python train.py --dataset="retinal OCT scans (Kermany 2017)" --crop_scale_min=0.7 --patch_size=[4, 4] --label_smoothing=0.05 --init="xavier_uniform" --optimizer="nadamw" --beta1=0.85 --beta2=0.98 --eps=1e-08 --max_grad_norm=1.0 --max_steps=40000 --epochs=52.0 --decay_fraction=0.2 --warmup_steps=2000 --weight_decay=0.2
Rows from block 5 of a small image classifier, named by matrix and row number. Rows with one number belong to one neuron. Each number is 128 + 32 x the weight over its row's rms, rounded and kept within 0 to 255. All counts start at 0. Numbers have three digits each.
After each neuron's rows are labels from the 100 images, of 14976, where the neuron reaches its largest size: "responds to" is what is common among them. Only what is clearly more common there than usual is listed. The data: retinal OCT scans (Kermany 2017).
# gate: MLP gate (model.blocks.5.mlp.gate.weight, 416x160), inputs 80-159
# fc1: MLP up (model.blocks.5.mlp.fc1.weight, 416x160), inputs 80-159
# fc2: MLP down (model.blocks.5.mlp.fc2.weight, 160x416, transposed), outputs 80-159

gate.352:160193056101126152160147106106123112135165142128107106147100112164139112139129193126177158122121107109144098095096113140184116154119166109091164131158168127135091154171178107093089067143160163137164152218052161089131177157146106142119124121
fc1.352:137127154171175138114115128110159163093149102093144141087189096108125142138158047158141096124155171177123120120199126101101143095178090115152114093116092095110131123069073140191132155138105118076068133087133102154108095101102124088157103136
fc2.352:054116149128180118060119072128162168147139077092128139076157098097151106113149069094144103153139131191139075148145138127122123145152116140155089108158141116158123117187096126187143125168111162085134085117140085167132096155061110091112075098
responds to: finding: diabetic macular edema

gate.361:112169077145158131161087091183103104180132119118131117188086132088116129125126072149115150133085139107144121112072142131135154142106173125074144058068103122129131142165136141079108148089124107131143051139132153099138130163138144157083133125
fc1.361:092181112108165116198071105184081108172139141094133133181102154081105140138135095142131118123094132102128130115086139158117143153098174131098131068079118126114103146171127111069107111091113119153138090112143129143152132160133164154069139132
fc2.361:053116165116102152155067055192106101104091168147124110125133161114156129143078157166112115092143099091112122087084160153118118120082153139124114182110158122155161139132164111069108166117142096153110075132195101085100202087144152130112179146
responds to: finding: choroidal neovascularization

gate.223:115163128092122128131164112133138103148138151158123120170070108141138151142120219090134181125111116140132145120077133134188140134124167128081159155156199162136132126199149130093103092121159153161180167192066189106101152161152109159130149125
fc1.223:111183121115112137131161104123132101144128139152109101167072138148151152158104206096135159139102121121126134114082146135185131128095161128076131153175181145141123145179169134088116098107163156168173182186075153105096164178142114164136158157
fc2.223:237153095147111121164156178110095115111093197171106127142099141167116145145111190164146178098101147089123173128141108118168136120099135115140172146090113128107132134088156132086114116096135068144127183146116210104105152103192132163138165129
responds to: finding: diabetic macular edema

gate.351:111108166113094110144070150211123103168168110129084170120077126135078139134232117126146173134159108098121100146104093144111159195144139118177139142131166198143139083186109141093117165140161154147149092127152159125093182100118181088133102121
fc1.351:146151090127157143114177090047128174097103134122150078137177132143179098131031139136114074112087131163135134112159162105158070063115127116094112114129096048129114180072136130164154082128096129118114176135108085171156084163141067171135156141
fc2.351:122124111127146107122156119153095104143096149153109116130060137116084183140137106116073075202123054143125206139146116140109142085076156159114217129146080113155115164108114088109132140135130141137148159074118052126126069198131112083080167136
responds to: finding: choroidal neovascularization

gate.328:107121086107098151151127169154073087170115142192124169099100135152105181082121123078130175147183114115106141181077125179082193112169130116153145150158145119153130144116086114057151156105145114092159143157190167154052164153147096102159110134
fc1.328:087117085135098158161116192151100106166120118178127190091125149137095170087132099098136158136193124106129147186085114175093213111168134111169131140154146124128119143104080133071166179112136135092158139145196151147050167152130104091153108154
fc2.328:154119088148093128116101114075198142164135143137125136071104114096081062094093113138175166058134137075067057182187150137139099175134113118143092078141168138094086195138113173112178096114146169079149113154110170152119141151099053154123090177
responds to: finding: diabetic macular edema

gate.147:156131063171069132127143110080086105162219142168158068167141132167086135158136139115135142160130104152108175109080166066113084171203107148129156173094106099190076076135163162166133097163146139087181090208087149122091151112140159064134102054
fc1.147:101119133111156134105152103131187109070098142152141076099116150131169056106051135098105173134081129091109166147116129156174160099078151150089132166162154140130104141096099144102150104110111160087144170143195165197081119100170115148162133148
fc2.147:094107061097098185156158120085109138186198110142141065188094180125134079132093106206100108137135155119142142097139127109069128139091089139129077133081127144061154166180147100157133113112127124195117158077129130180141137155090128100070128178
responds to: finding: choroidal neovascularization

gate.194:167156085132094110105171118073135082154106156167096100162077123161170125158107176114128181128089112139139114119092130122169140133097137138109140171175171135133088139151141112088107087110165128170179154195086170100075149179124115155118155166
fc1.194:154149089133103109116167109092138080163108144169108094175062148163170126154096183116117178127089109121126123120077137121162134139077132144102130161168169131137101156162147116080120097096154123190175150183096171102080171182129127160122149176
fc2.194:232145097150107122172171200114113139119092197163102148121099122169098149134130203171138147116094131088108168121129089137152152122095135099130162133085121142109119148079157116087140118115119079129112190160114175099126146117172121154113181102
responds to: finding: diabetic macular edema

gate.368:167112144113130108195166132159067130135150104090147125176148112090098145077170081156134101098181139143099121122075100025139115157207118115102145110034104090136122129129078113133148127087188075116116078110093128100145157127105123171048092140
fc1.368:131146132164087177069068097129221116128128147149119090121115136155146099176066171093132157144090126086168128097122162188128115132057134117122096136183134181122132137155185126086101125164096168129172164134146143162129118116150161084153163109
fc2.368:122135102119138123094099194114150065118145128118104108191118053139138139128088138122105074134115085090125153072146110135155169202113176128132143135138116178118157142109135116115144120117151106070129113169068088090156098156107091087141145080
responds to: finding: choroidal neovascularization

gate.283:133100095122110140157140146158077174175137122165122171103125134120091097119141088101115164127116106071134154144068118172110178100164110147186114136141185184143107151115134135044148193160145177094121107123181129109065143154153108084154101122
fc1.283:117149159128147102103110086079171103104137161104115071159131110136162161129092172136169096146130150182117118107161166107168063156120104128064136105111056048118123122166135101220113073104144086164134160146077136160193113093129149155084142126
fc2.283:122120125117150089140129137136074134141093086115117144140106154138135197169134113165090079203146112145106208073089072104128138105093116146057161186116122102155145104098124110109089167120122083167127172113082052056179096142126200172141159125
responds to: finding: choroidal neovascularization; finding: diabetic macular edema

gate.339:164126068171154117090098135090170188101133103103119072085146104180168130148127112142101120128130145170128149101116113142166095112062095131064117139162160120105138097154158124138093118105181114106140163165106129144094111164119093152164116129
fc1.339:086131186090101125159154124160077066157109158148143182165113156081089125101136154119148131121126107081122115157135142111093156151190158126190130119106091142156113143090101126134168133156091150156126087096152116112166150091137163106083158128
fc2.339:117083165108086124141093134144137098114155121120135135244113205093092137051157122092065109131112024094114126135089148105092129186154106094094165122134138121102157119144110146128134126137138158174141089081148110120117099100133109177150086118
responds to: finding: diabetic macular edema

gate.178:171091137111141151178142097127171135146144152116098105133160160125116113184143119057145133132083109171125106152141122109121073162166145130093143099103119079124140176175068130126110130133119136097118142079119164157124063122103162140152098111
fc1.178:074155121148110083074099166123088132096113094129143169114108108125146125065124117187098115118163153111149151103120135135135204095103111136171104159159141181128116069076174120149152134131131139179136125161140081118110177132151089107129138154
fc2.178:138119178103111136146094116115129125106108127102144148141125158094086128142181136106104073116116115125139140139167122093141058123167153085081169086154084093183141082107117166122092134144087127147191106166106080091158114114137146213154100137
responds to: finding: choroidal neovascularization

gate.363:112102063114111125139182086075070117161186135112146129203169081129133131130113098116103140149143104147135172114113098036175098169197115114122138193106123096093094143143163123165115140135115080159094047175087154111148135128121132104131082076
fc1.363:139151192152145136098098181176170126089068093148133120073113181108112119112122150137125087104123132100101070131156166202097183099072158149113108093140123141149181105084074131103137125130127158109158209098164073121105106143138103138125173178
fc2.363:114130173132161125163169144126134132125053168128101081146137131130119135112077130113119038116168094092140159116144056166129070132064154143124115149108110142174115156119140071099126147125151097135105121109096017111147118147196113105109144181
responds to: finding: choroidal neovascularization

gate.365:168121064126136083165102142089083134167130128159126163077100107154073103115185099088168127123160097171135124225117096155080159126135106110183130110106152100141104135132079136117187172109168149125116108157172132164093177112129099104146105154
fc1.365:157160070149157071149073142061110133121128126110134122080119117144086101129214115143185081109143116182147129182107108153080112114140108115166142085126121102124123125144074161162185146107214149133070107138139082168131168104102126110118136169
fc2.365:157169124161150101116118091154119143078105123127066118056137164138200110151112135140159084127147143208126178140152160075158113130135126175145129094149117078113101070097103107161134136117163090123142131125086066155065142120093116132142176131
responds to: finding: diabetic macular edema

gate.300:146149108172117118093152119107158184111137108151109160056120061161124122141080168131196136147146128153127129147159123125174096075103077122101138134185199080124130109112146137147100081090216137106174173132131107137068148147107100150164129158
fc1.300:134074107157110119070183085114104102135142126177157178106066080139144098158091152091128145147121127137150109136119114134183119095061074110087088191180187123125149086138132102123080098114115120161185151140166129118121101150116108159151120130
fc2.300:145196027098156149114158132103121107116113170203136125183102085179148113137058143192194136078098152155090134152120102140154098111104168114136141106100154091093128194102123177146155059100118101121103157147152149123130168108134093130111146144
responds to: finding: diabetic macular edema

gate.217:161124131127133121120150107109144158124154173087112121158123136088106106066106111128152115157135124162129182145096078102105157125202180152104140147139090167159083088118124161166114090127144140138105106164071137109116086115143147127064130108
fc1.217:168102145105134130128180048110102134138165152084109134152126125104126169079099071143133138163143138124124174115098102068093106132175129095089144154136084118120150103087095156179100113151142124154115129153075166110180088084131181121078077099
fc2.217:145199107123140139145091140094169161097131098164111173058101131084124102135155139132110096100126110124122139139106139128092175123165143110051117148106082161148018118109167114143154106135113200102108127109179124077161110103153153069044177095
responds to: finding: choroidal neovascularization

gate.170:159087111148114196150163156086145143148173130174140127154142171136117154175092107088111183148138123095116135142140142115158083160160166113060146194151096100149110142065150130129101135125109130082175145165135183168091103109144147075157077059
fc1.170:093162139102145058108095107169103118110085119076120131105116086121148096087170144167142073112118130164146117110116114142099176104103089148202107060098156154106146114188107129131152121138152127175082106087122074087162152143115102180101173190
fc2.170:154094205153136080116133105100119134126042152118158147109124108096082161112187130120105085134097111124128142150146117094163079125119125127095207133153111077202129077099119139075113156102128093149180128169126074039142114126135143212154123131
responds to: finding: choroidal neovascularization

gate.80:146110117118113141143164080148176109107162126095097079146146171156138127203075129087129136124125129151108101100098113065122070199126172110131157118098105118156152157172080103067076180127084110103121149104145152158120071176142115114140130128
fc1.80:117160137141138126101101160119119138128081131155156169104112100125154148080173150182144140120123141108141149132174121188177154038102102127117094123163162154109096118086181157182152067097152147129132136166109106089137201105118145178131135144
fc2.80:148145148117123101146073106095138082106098110109144198149102144097110143154135116085141105082106107088116162129141114084135109155163199080110163056165103118205150108096128163090105129178125105114175140166107117097152078129150137179178090123
responds to: finding: choroidal neovascularization

gate.26:097108119161154158124174126179172122180122140172097103149102119150127091161115178160206179143127085132123126174120160120188080112124146101063165091103163095090137161142154141094137085121153140062166109110121173138180103127172111149141141114
fc1.26:077160182170138155139133126157154119168091112164124123143108124127099118145186147199235121121123109117114150166170189151182066077128142083069098102135153121130168139120132123116138081092198150069164103115108107111222107116147121177130149160
fc2.26:216169144130162094149111104117140096151057147140114193095119107117153134140060114138193181077097177134120118102161154152133153165099164134166076137148139121143129161118107130111133087118115081107107153185099198136141132146134130124143105100
responds to: finding: diabetic macular edema

gate.378:160096116161162108108163130171106102156091101109145111083084029119120124103125200076153159140130112137136137193114086168126067117087108153144146127141156139112151123117129143162128081140155117134123078085142129099164173102117084154114178142
fc1.378:161093096133155101102170106138108129160106141109143094108089038147133115102159188071123170161124115118123136160110104153118085131114086137143139154126169125123131120126137127163106111161156123173107076099151130103114174126115087136125170135
fc2.378:198124142066194134070141091120105141051136140164132102094157122164140105152100112122137146125098145147136131156131119104150064080116138156145182105089140106136104108129164119129167136103199136105109107099186145129053152045153093138154123139
responds to: finding: choroidal neovascularization

gate.333:131098124065095131168120143188100069181180136164153148194095143130086132154174095094142179123127091096108107118109131140087158174167110121118144130084105140173162146181119128071144190160158129157154068148119176152118166092151182069090086086
fc1.333:140099135071088121136124153187068055168147142161145165171082147113071126132163102110114175120137095081112116126122131139105199187152101130140139167127114165153148111165107132087113202147161128199155070141145158135102175091157179077113098112
fc2.333:134125141156098142167052124142155178133136111090144141117176132113147059069141108135181158095161182115059126109105149115094146169194124121170020121117134135113157088174150164151108142124105126120119122157119157109155148102104169143154125158
responds to: finding: choroidal neovascularization

gate.297:096103070155129186153138131145137187139174149150111131168172133124072149081087172123147113115152155083117136138117155106116073138194175123106138154096104153105112084101225126153154143164120164118111107104089141137120063070171116069133118041
fc1.297:092083072163088192155109148156166142160224139136136155192175136117073154129072144103135127110143146057134111102095141098133087181195166115079147181103120152115137115095160099133126161164097149118129112120098152166122084097159139065161086034
fc2.297:184175070121163147123090144141162087087169136158078141092125160107164132157064164084192120119131144172146162146097149124129136121145172111103141106121090160118115107070186156162146104204142172083098170087130137188148079105143130064056172083
responds to: finding: diabetic macular edema

gate.313:149103076122137118154127173103085152123163144138132164124163111128100155116107156071103142126184143093132122114081146153083157159184191134114125167108082111129139114102149116109134174151113124133098137147116133180067099157157097052144113066
fc1.313:116159177131125133090125091133179116121085102108119078116103144129161101129151095196145112139079116170125130133174103099156100087062066132148118084151183142132116138147116155154129080099142134114154131103146120081173154103106150196118136197
fc2.313:126084166103116094109208108109067145158064135130159110142149093165113129115190106152086134141122114120130124109134094131144127137073082151126119182117142090176165119174043107112092157059123055179169100150124129065106151141144172207184115192
responds to: finding: diabetic macular edema

gate.75:111108148070069153138133152155111116205113149198141131168082139166131085116119178144160223135093125104150132176092145144125093151122141132135139125132162146144145140182138144074136049121141097143197093189130192125167144125129132175115115124
fc1.75:071109181143141117116086147170155153146096103124110161097123098116121137119193108162154121121167113160128136201164147155107127091158178143170126093118127132124123137129108129150182123116192152094129128076153118183170135099133143144171112185
fc2.75:114141155121186145091124080141146140170111106117109135037168075103149113092094086107190142080134129134136042177139132133113085133112121115210090126136152092171133105151089144137146128178110155129155069118139143174114116146079102144091077152
responds to: finding: diabetic macular edema

gate.31:161128049167154078097102139117183170100121097095132086094129114181172106157155126155121110133124128173129137105067083138176106114067105137080111119145158115101138104158176142145116116114158101141139151158094118137080095172103097169142119152
fc1.31:160126043166139093097112137127172158109137094129133091108119118181157108148149130134130121126124139166134132110067088143172113111077099132079112124148157116100151106155174144137116108116153100139149154181109135141084106174104100169157108130
fc2.31:175177088144176135120171120109118141147107150139121111042120060175170121210090154153185147118139221165145167113163104138178110058101147169157118135100113131167109129121142113115116112111140075111107173162106141115133162151136137091100181131
responds to: finding: diabetic macular edema

gate.318:197141081116104117131149127131092103163127141142118145125058128128100086104123184099131199118108099102145129130047109136160138158108137121086151204174150153120142128170160120099102123125140134171165101179069183111139151145159101152116110108
fc1.318:178159085117087139144147130133111093164103154158122118154068152151120111119095181137126167115091116083104124100045115137165115152072141127073132148162153136128142158180176130081104106116123111181174112180094172091140169167150123164132111128
fc2.318:177135091144093132166130171126097109132131150145119145149060148158106136129127177156104128107131129089115204087117096096148170108109141139092151137096087136106126161059153118095102136088135091182137183148102154101134136124171151167140186149
responds to: finding: diabetic macular edema

gate.240:072100088153119165113104100166172103137160144166120115137112107149144145143142166148127140118091149108130111114089118153203157139104114135079133130125111134145139128111194121091133110162129154104181155146151182124092135159119171154161132087
fc1.240:135195097170166095097128113118174144086144109076146072137131085132172142166179124120184083150133129153144106081130127098167088087098115121094123116142133122139163108117167136126107091098149110147120165171062084093093108180121114189113151168
fc2.240:118194105138138125111159105087158149129109139137139111095093093147165155222117123133172098141129222177141171114168106155187078080140148131124183110102111099184132118107144160119108109124110084128131163168082095101136132140147134122133162101
responds to: finding: choroidal neovascularization; finding: diabetic macular edema

gate.340:180076109132166081112179123153092133144118107092129123141081099106125095057189134147076126128100140146132146111128144077113114211139084141170107194082108193116139067105101118145157112153138129166070069088145121136084124087113149127128147128
fc1.340:057179159118091172156072121106163107108143154161115133124174167148133172194074142110178124132158101124137112163125110180153143058136174122084154059176153073135121187152154143116086141104118130091191181163099131130165132160140115115118117125
fc2.340:127128105137139065109117163105145154181105121147147161177067056137076186103109145086149112087154101091117143102136096154112131147138150093105147144134129140137138181130128129101138095134174136107148135167061122087171125190103166098139114120
responds to: finding: choroidal neovascularization

gate.222:163139073134166089145083153062110134153126115107131159095120100126063119106242088130129115108159100188162122189129079122106144130108107142161144117098152104123107139162050138156166183123188130166063093142124117141120182120106083101136110169
fc1.222:114128180120090173089186100186130092107124158154141083170116147125166137125034170140127141153087149077103138070110181111148126123153154126086124144130076165127147109109204120095079056137090128114196152140122143116133091138158177171110142092
fc2.222:103101134093105161140134175101138098158154113124183132205104106114052152120151109115080158134111076056161092107081094164095136121134116073083157137124138185136165171177159147087137121137099160135102121127167174090195090127147150139104088114
responds to: finding: diabetic macular edema

gate.105:180095080126089118153196156105114156162160118105130161144177155125020110123113065129144143124131090127144166152127076059139101144194153141084120203067191079145138136086140111164164173125126117136097085144139130103168112108130071121176062099
fc1.105:178097136127098100136175159146103126139128116084127156149156158108045113141148123171161132099136095150121125114129101073130083148152157173083114174070152102148147101108125103164148176101101107141074064107120106040221127094131057155134085126
fc2.105:090136095192098119098096090147144114134177128123137132145150131134195118154113093085161174106073126165072116097119146084156145107189171203154066118107126129125113121122156147125107183156130122111140129142167165181099120102125132170143169083
responds to: finding: choroidal neovascularization

gate.16:162091086153089145099089160084152126120120104115136168164111079148106102105125114174113126122176077104112110139069081103103126124180197060167141123139139222137090089163191059124141175139153160113097076143088129134095108151136153085122133093
fc1.16:079173168068159104176125108157125117124129158145127093106121192098135125162135152091145121160074161147134149111177174115131163131077076197095140104150105047116156179098071147128109123097105095144154190100136091145169136093098091119135151175
fc2.16:159088175093117165154183147091071157153125077087166103133146132128126095139153128197096143158119116142128101124106116152075137139131125108057087164175169122104119143179041118104131118110122061146157096116149161092131117157123190155190085200
responds to: finding: choroidal neovascularization

gate.413:132130133107108163140123154149079094183108138174126158127099155110135151081128122062137160133170102078124159190104114155133168112182119125152123196164120121109119148112076121081115166124184109133176137135186151161040186163158109102092130136
fc1.413:120118138160137110082169075090170159098138123096143072166135109130156094178106169163108101127071160192138110081165137077137077135088117130093111112137126134110166097120162108203121046124083127143108119116061105095207084108126156176142144116
fc2.413:112135192107137113140118125169070103090115155140161117170124150139135210150150132113095077182109094180129167103097123114132146126119138141125186148105086117171140096106090108141118125114113086154111132095168065128126115085151192114093158059
responds to: finding: diabetic macular edema

gate.188:153096081129075157137133186114096099179136137201119180142094124144122176074112091114120135128186145077106113175125086171108180094146110134157097143170130124110153135129104108061130154075135100123198140172190163111036183149130095142124130144
fc1.188:156175147132172119118128084125137159082120118062140068140171114107139071189133149159149101141077108167157129066141157070141054145090141123107137112124107124148118123113157113201117081168140141108081114123044100102229074116147146141110116121
fc2.188:090106183129150131100187133145102122096124140116131127196107156149166175175158148110081109172129135181215171102077109105139127099148142110078208149115090109150171077121130065121110117144099061186098126104120112102126115092177169112126128056
responds to: finding: diabetic macular edema

gate.336:134093088186149155085134171110142096146197161155161129152142098115146170071137147081149125127147169138120156137057121176110121156205164127105160176122096175129125088118140091166121106160100144116102119108120159164054100093133124072092139045
fc1.336:145088077218152170075134181130172125131196163137148104127172119161162157120113135093139129128145178170126136109064118156127078144169159128089164145111113150126128093104145098144136119168078163117108131119127169176072085118120113087130114071
fc2.336:154182089137114149173041130167127103065206109135092128153125167124136089147073125144161135121179109128151147151116149103087153100165189107106169089150107186086113137076203161140132070181121177061146157104131128189128081136113134085105154118
responds to: finding: diabetic macular edema

gate.396:090103112149103171114082150173166108165112147165124168129061102121163095104159145142176187119126113097151145186103092181163129062133182107126132103144170128125148139122125111098179078141174170053162123120139167120065134121131138147175172105
fc1.396:209165145108147084135172101100091118085148105082127078135188140115100141142117102096080072141126158145120114052136155070094140183126096139107106158104083144118099109131132136137064179131084080198100142142110096117183106132133130106067103133
fc2.396:096097133155138122117098145162135160096106124098146119132079166108134149144212169123061142173131086152144222085112078109148127081137136144077170107149121139152155104073163088163087181138120125160122131097130117103149049099168175143193169055
responds to: finding: diabetic macular edema

gate.345:202179116087159167096137106151136181119130119116106105141143095157159057136129106107096171122093110145093062085163112162129119136096101142121157146179151127176175171106171131095070158151187155107112146157081155105092120132127071109186108149
fc1.345:013089142147121092108140113094098091155144132153171153126091108143051156119117142080169110152147160136152155192087103158142122139142089137127103129107125107086098102203087120175157095115115112185138107135160123152162166142133141171090125096
fc2.345:153115146097111117185108134121086109134143176149176122189136152115137117176112124109112094115124096181127178108105178105145120073143135170074189091117070076127116137114091156172109111109158119191123156122116067085123084096161114163170105144
responds to: finding: choroidal neovascularization

gate.69:169120120094131131137102183133108156134146116091099201131186122101101170103164043134093105136202120085100153142139090130140123151128162130158138181127140104152132149093049131166142186102176079105097083143090121093171146125131074136171066134
fc1.69:154132098112145109137125189112132167119145086098098183115186102120107170127156049138129117142190135104093153136132090153156104149146161145124134143099139087140118138099070145176163180098188064095080085125087128075146154146108085137174073133
fc2.69:071112117156111116138150069135127150122170137121100176113159093128133083130100095121200176114118219193124120154181191147147139151135141185177058118153180090091098162161115146128096105110117140098136160130146160184094177099136112085121117133
responds to: finding: choroidal neovascularization

gate.114:165149093179149171097111118090181189098182111110121071130158105171170128156139108146141119138130124163133143093112123127167085105073097136061105146130156125124128113148168130132071098106149130088124151167102147138091107145112106154187107100
fc1.114:162137081178154169092111116083171178100200118121127063140155107176163134152120113127127124137131127169135138097111124121164092108081091136069105152115143125126123114150173137129079104111142118095122148173109161145081107150102113153185096095
fc2.114:092169080140162148120168110115134156146118130123137125036151055143163133196105123154188142135158245180159141114164117148147141073116142154142071116120109136169127141105135126144145134124122104066113165173102142134149123166128136078109165122
responds to: finding: diabetic macular edema

gate.216:155158120117128145126127135133111142125135100126148133107144104114090059052129091114166145096099142115092125130152117164156147104176088127146160150174113109151074084065188108133172160188199191103150150143142149109062160105089102093107117100
fc1.216:107098119164120110121155104097148110127138146130086122126137123151145175213132140122099131170130141151155124132144135087121096118109155116100115110082155118122150174191056163136090110094073053139101116136115129146181112148142149168166113151
fc2.216:107102101131081124157138137106109159127095201156203138187142100138128129131168160120107167127093125189153105133111116128185112100106095139087204169100101074133110114147119153170143153127172108114136123129126145081143137144177137153165161093
responds to: finding: diabetic macular edema

gate.66:172094064125134143142206178107105138142166151164145149134124099151098148110093110099128178125174145112133121160065123101124128142178181107110136240123101148168135084132161125104152149161138140112127102153154190141093096108161087096108093051
fc1.66:177144092176151175150150166080114111119157156156137152127177096123095161090102134121157116124167132112130142130097144106102136109182173114108156184134104159145119080069176126118139137159122146099126130170137141119082094141136113086115134069
fc2.66:123170044135123158091072177155157125084179131174105124138100146115160117115075142117146117140155140122134159151146127098114133135145176135132126070138067173086123166080197101154139064160134196085106183088147147168122118126094096072078125120
responds to: finding: diabetic macular edema

gate.6:163152084186133153093105123084172186089178138124128040139163103158165122153103099118110103135120130155138144093116132096158088109069086141062113149117128145104117099132178146129092106117159128094111153175119132147079100146119131140181117109
fc1.6:090102168093136065157155132157076081150056127129127174104101175099094144109162164128141132105130130117109108168137131157098150148194170107193131105140116120146144128112097106141184154152115140169126095080136105127167145101152143098067166151
fc2.6:188083172120092099139099136131125095113134129133129125230097199125088123063138132102065120117108015095091137135101137108115123168144111110115189141133139116088128120158112130109112114125155143197147110081154115124123138096133115169142110136
responds to: finding: diabetic macular edema

gate.99:137088128151177157136143119103191165171139139129089068133150126152147113146132150122151143137082167173101150162147130140148032120129101124076155089115155096113167176182149140142130114127186133086134116091111174122127117134127168135130107106
fc1.99:108077123139152173149170112114177157184156134148117068161145141156148113164129153100143152129076177160082141173150142137146044124133086141084132092113154104104148198173158117138138113133172143094147105098111175140145115142126184128150090090
fc2.99:132169088081172118093198153176102102116130148162107111103126096185153156121062141136166164130135106114159151126100115177117206139062111183185134152079150164096146148163118080122161130129141138108078179087119181152083158136131110065106153135
responds to: finding: choroidal neovascularization

gate.382:147099141158077190139135150142103092161147142163108159159142143119071109072131086144135158118131037067088105124092117166129184111111128099124105176154131153122136123120129130049156186158105146114184103134189179127134158122153126092160081077
fc1.382:110168145096177061134104118120166152103087118095172107084129137127175165181133173112125076140109168166158134133181116114134074123125133158132145078111141086130139144126141144185115107111123125169046156116075047123116089137113134165091198180
fc2.382:144106154118156056118174132077082139117035163132159101139112117176126174119179142165103119167063095079162141139133145150179116072045101123122224175143124116153118109162171111088172156109116125152107139093115107090108129138173115147177128139
responds to: finding: choroidal neovascularization

gate.21:148070068191111198133139149096162112190205169202140111165117134100098158114150099129146163133132128125115181167080146135137090186159182104082146173119123148096118114116123135137141134131127143091151094136132197146099096096145161050121105049
fc1.21:119181164058128050115122106156082142088067100074140136096117098164152093134118157133115114128120123122128082095148114115105160098100081163166095096119138107150140136165135122113098134124159109170106136111124083093133184151118100196129149197
fc2.21:120076185152150079121180124106144143169037154104157147097112094104070146095192118138098093117070104127119132143136074109160098134110106124123153149124120076230135092129066133092143184096103080147148117171119082055146121133127114184142114127
responds to: finding: choroidal neovascularization

gate.143:148118100064168107087113130064110134113116113079135161148140085086158135111110063123149119151145129177142120102110133151072093092182173123145137122134098165154118147138153146125108128156125126151069091177101132091154088152128135171035121108
fc1.143:096138142191082170169134113174155129164165141173128089132117172169099103141155183128114151123102125072106145149144141101178150164079073124106125131124170101116143138112100122125125137101143132106185151088149140163103182097120124083228137154
fc2.143:183087142156185105178104151088148117103111144146114122110162159143150176076140122072121101104095107089166102125166119218177109121091161093128151158130116170144096091186117081114161140157160092133114163090165117152073137137193105092092169164
responds to: finding: choroidal neovascularization

gate.55:124115051193118183146161138096150138134207160171127116165161119127098174122096159079138148135164129111119133123127163092106067138194171136053127189109134146094136113118149128145102100122124099099131126161114181136093070108138116065138101047
fc1.55:099095058178128168139175135127168133120206153151144108167158128131100181153078152093119142141166135130116141136133149068125082144195159133066144175102139130114128099098146134160139110127092101086119122139110161148113051100128139077145101044
fc2.55:141193054137118187145065159134155118084201133175107102160126152131157116130070152120172147136151135122134143134112142152109158129141163096106141113124112180069091159098205144150133066173151195089114167070135173193114122125124108038090162125
responds to: finding: diabetic macular edema

gate.290:164104072160143189165177147092151152142180141137122143148183140120104165141097117073147150119163124095119122135117136108093073151193172128062136209133115143140136136084172101130132136152117141086112127163119162111106068112136130079124099052
fc1.290:086143174091116068092081112160102110115078110114139119105076122136155093119160134175102108128101129151133137119140121156159184109064080139187118052123138112125124129170079154129122123103137116171137127082146090141152191138130125177134152204
fc2.290:148066204134123079147171095093101128165050134074156149119135113106073144126200108134092109116095120120123119123143123117137098130111111130119142161136154089201145088154069143083120179081122066170166095175109072065140130133142150215156118147
responds to: finding: diabetic macular edema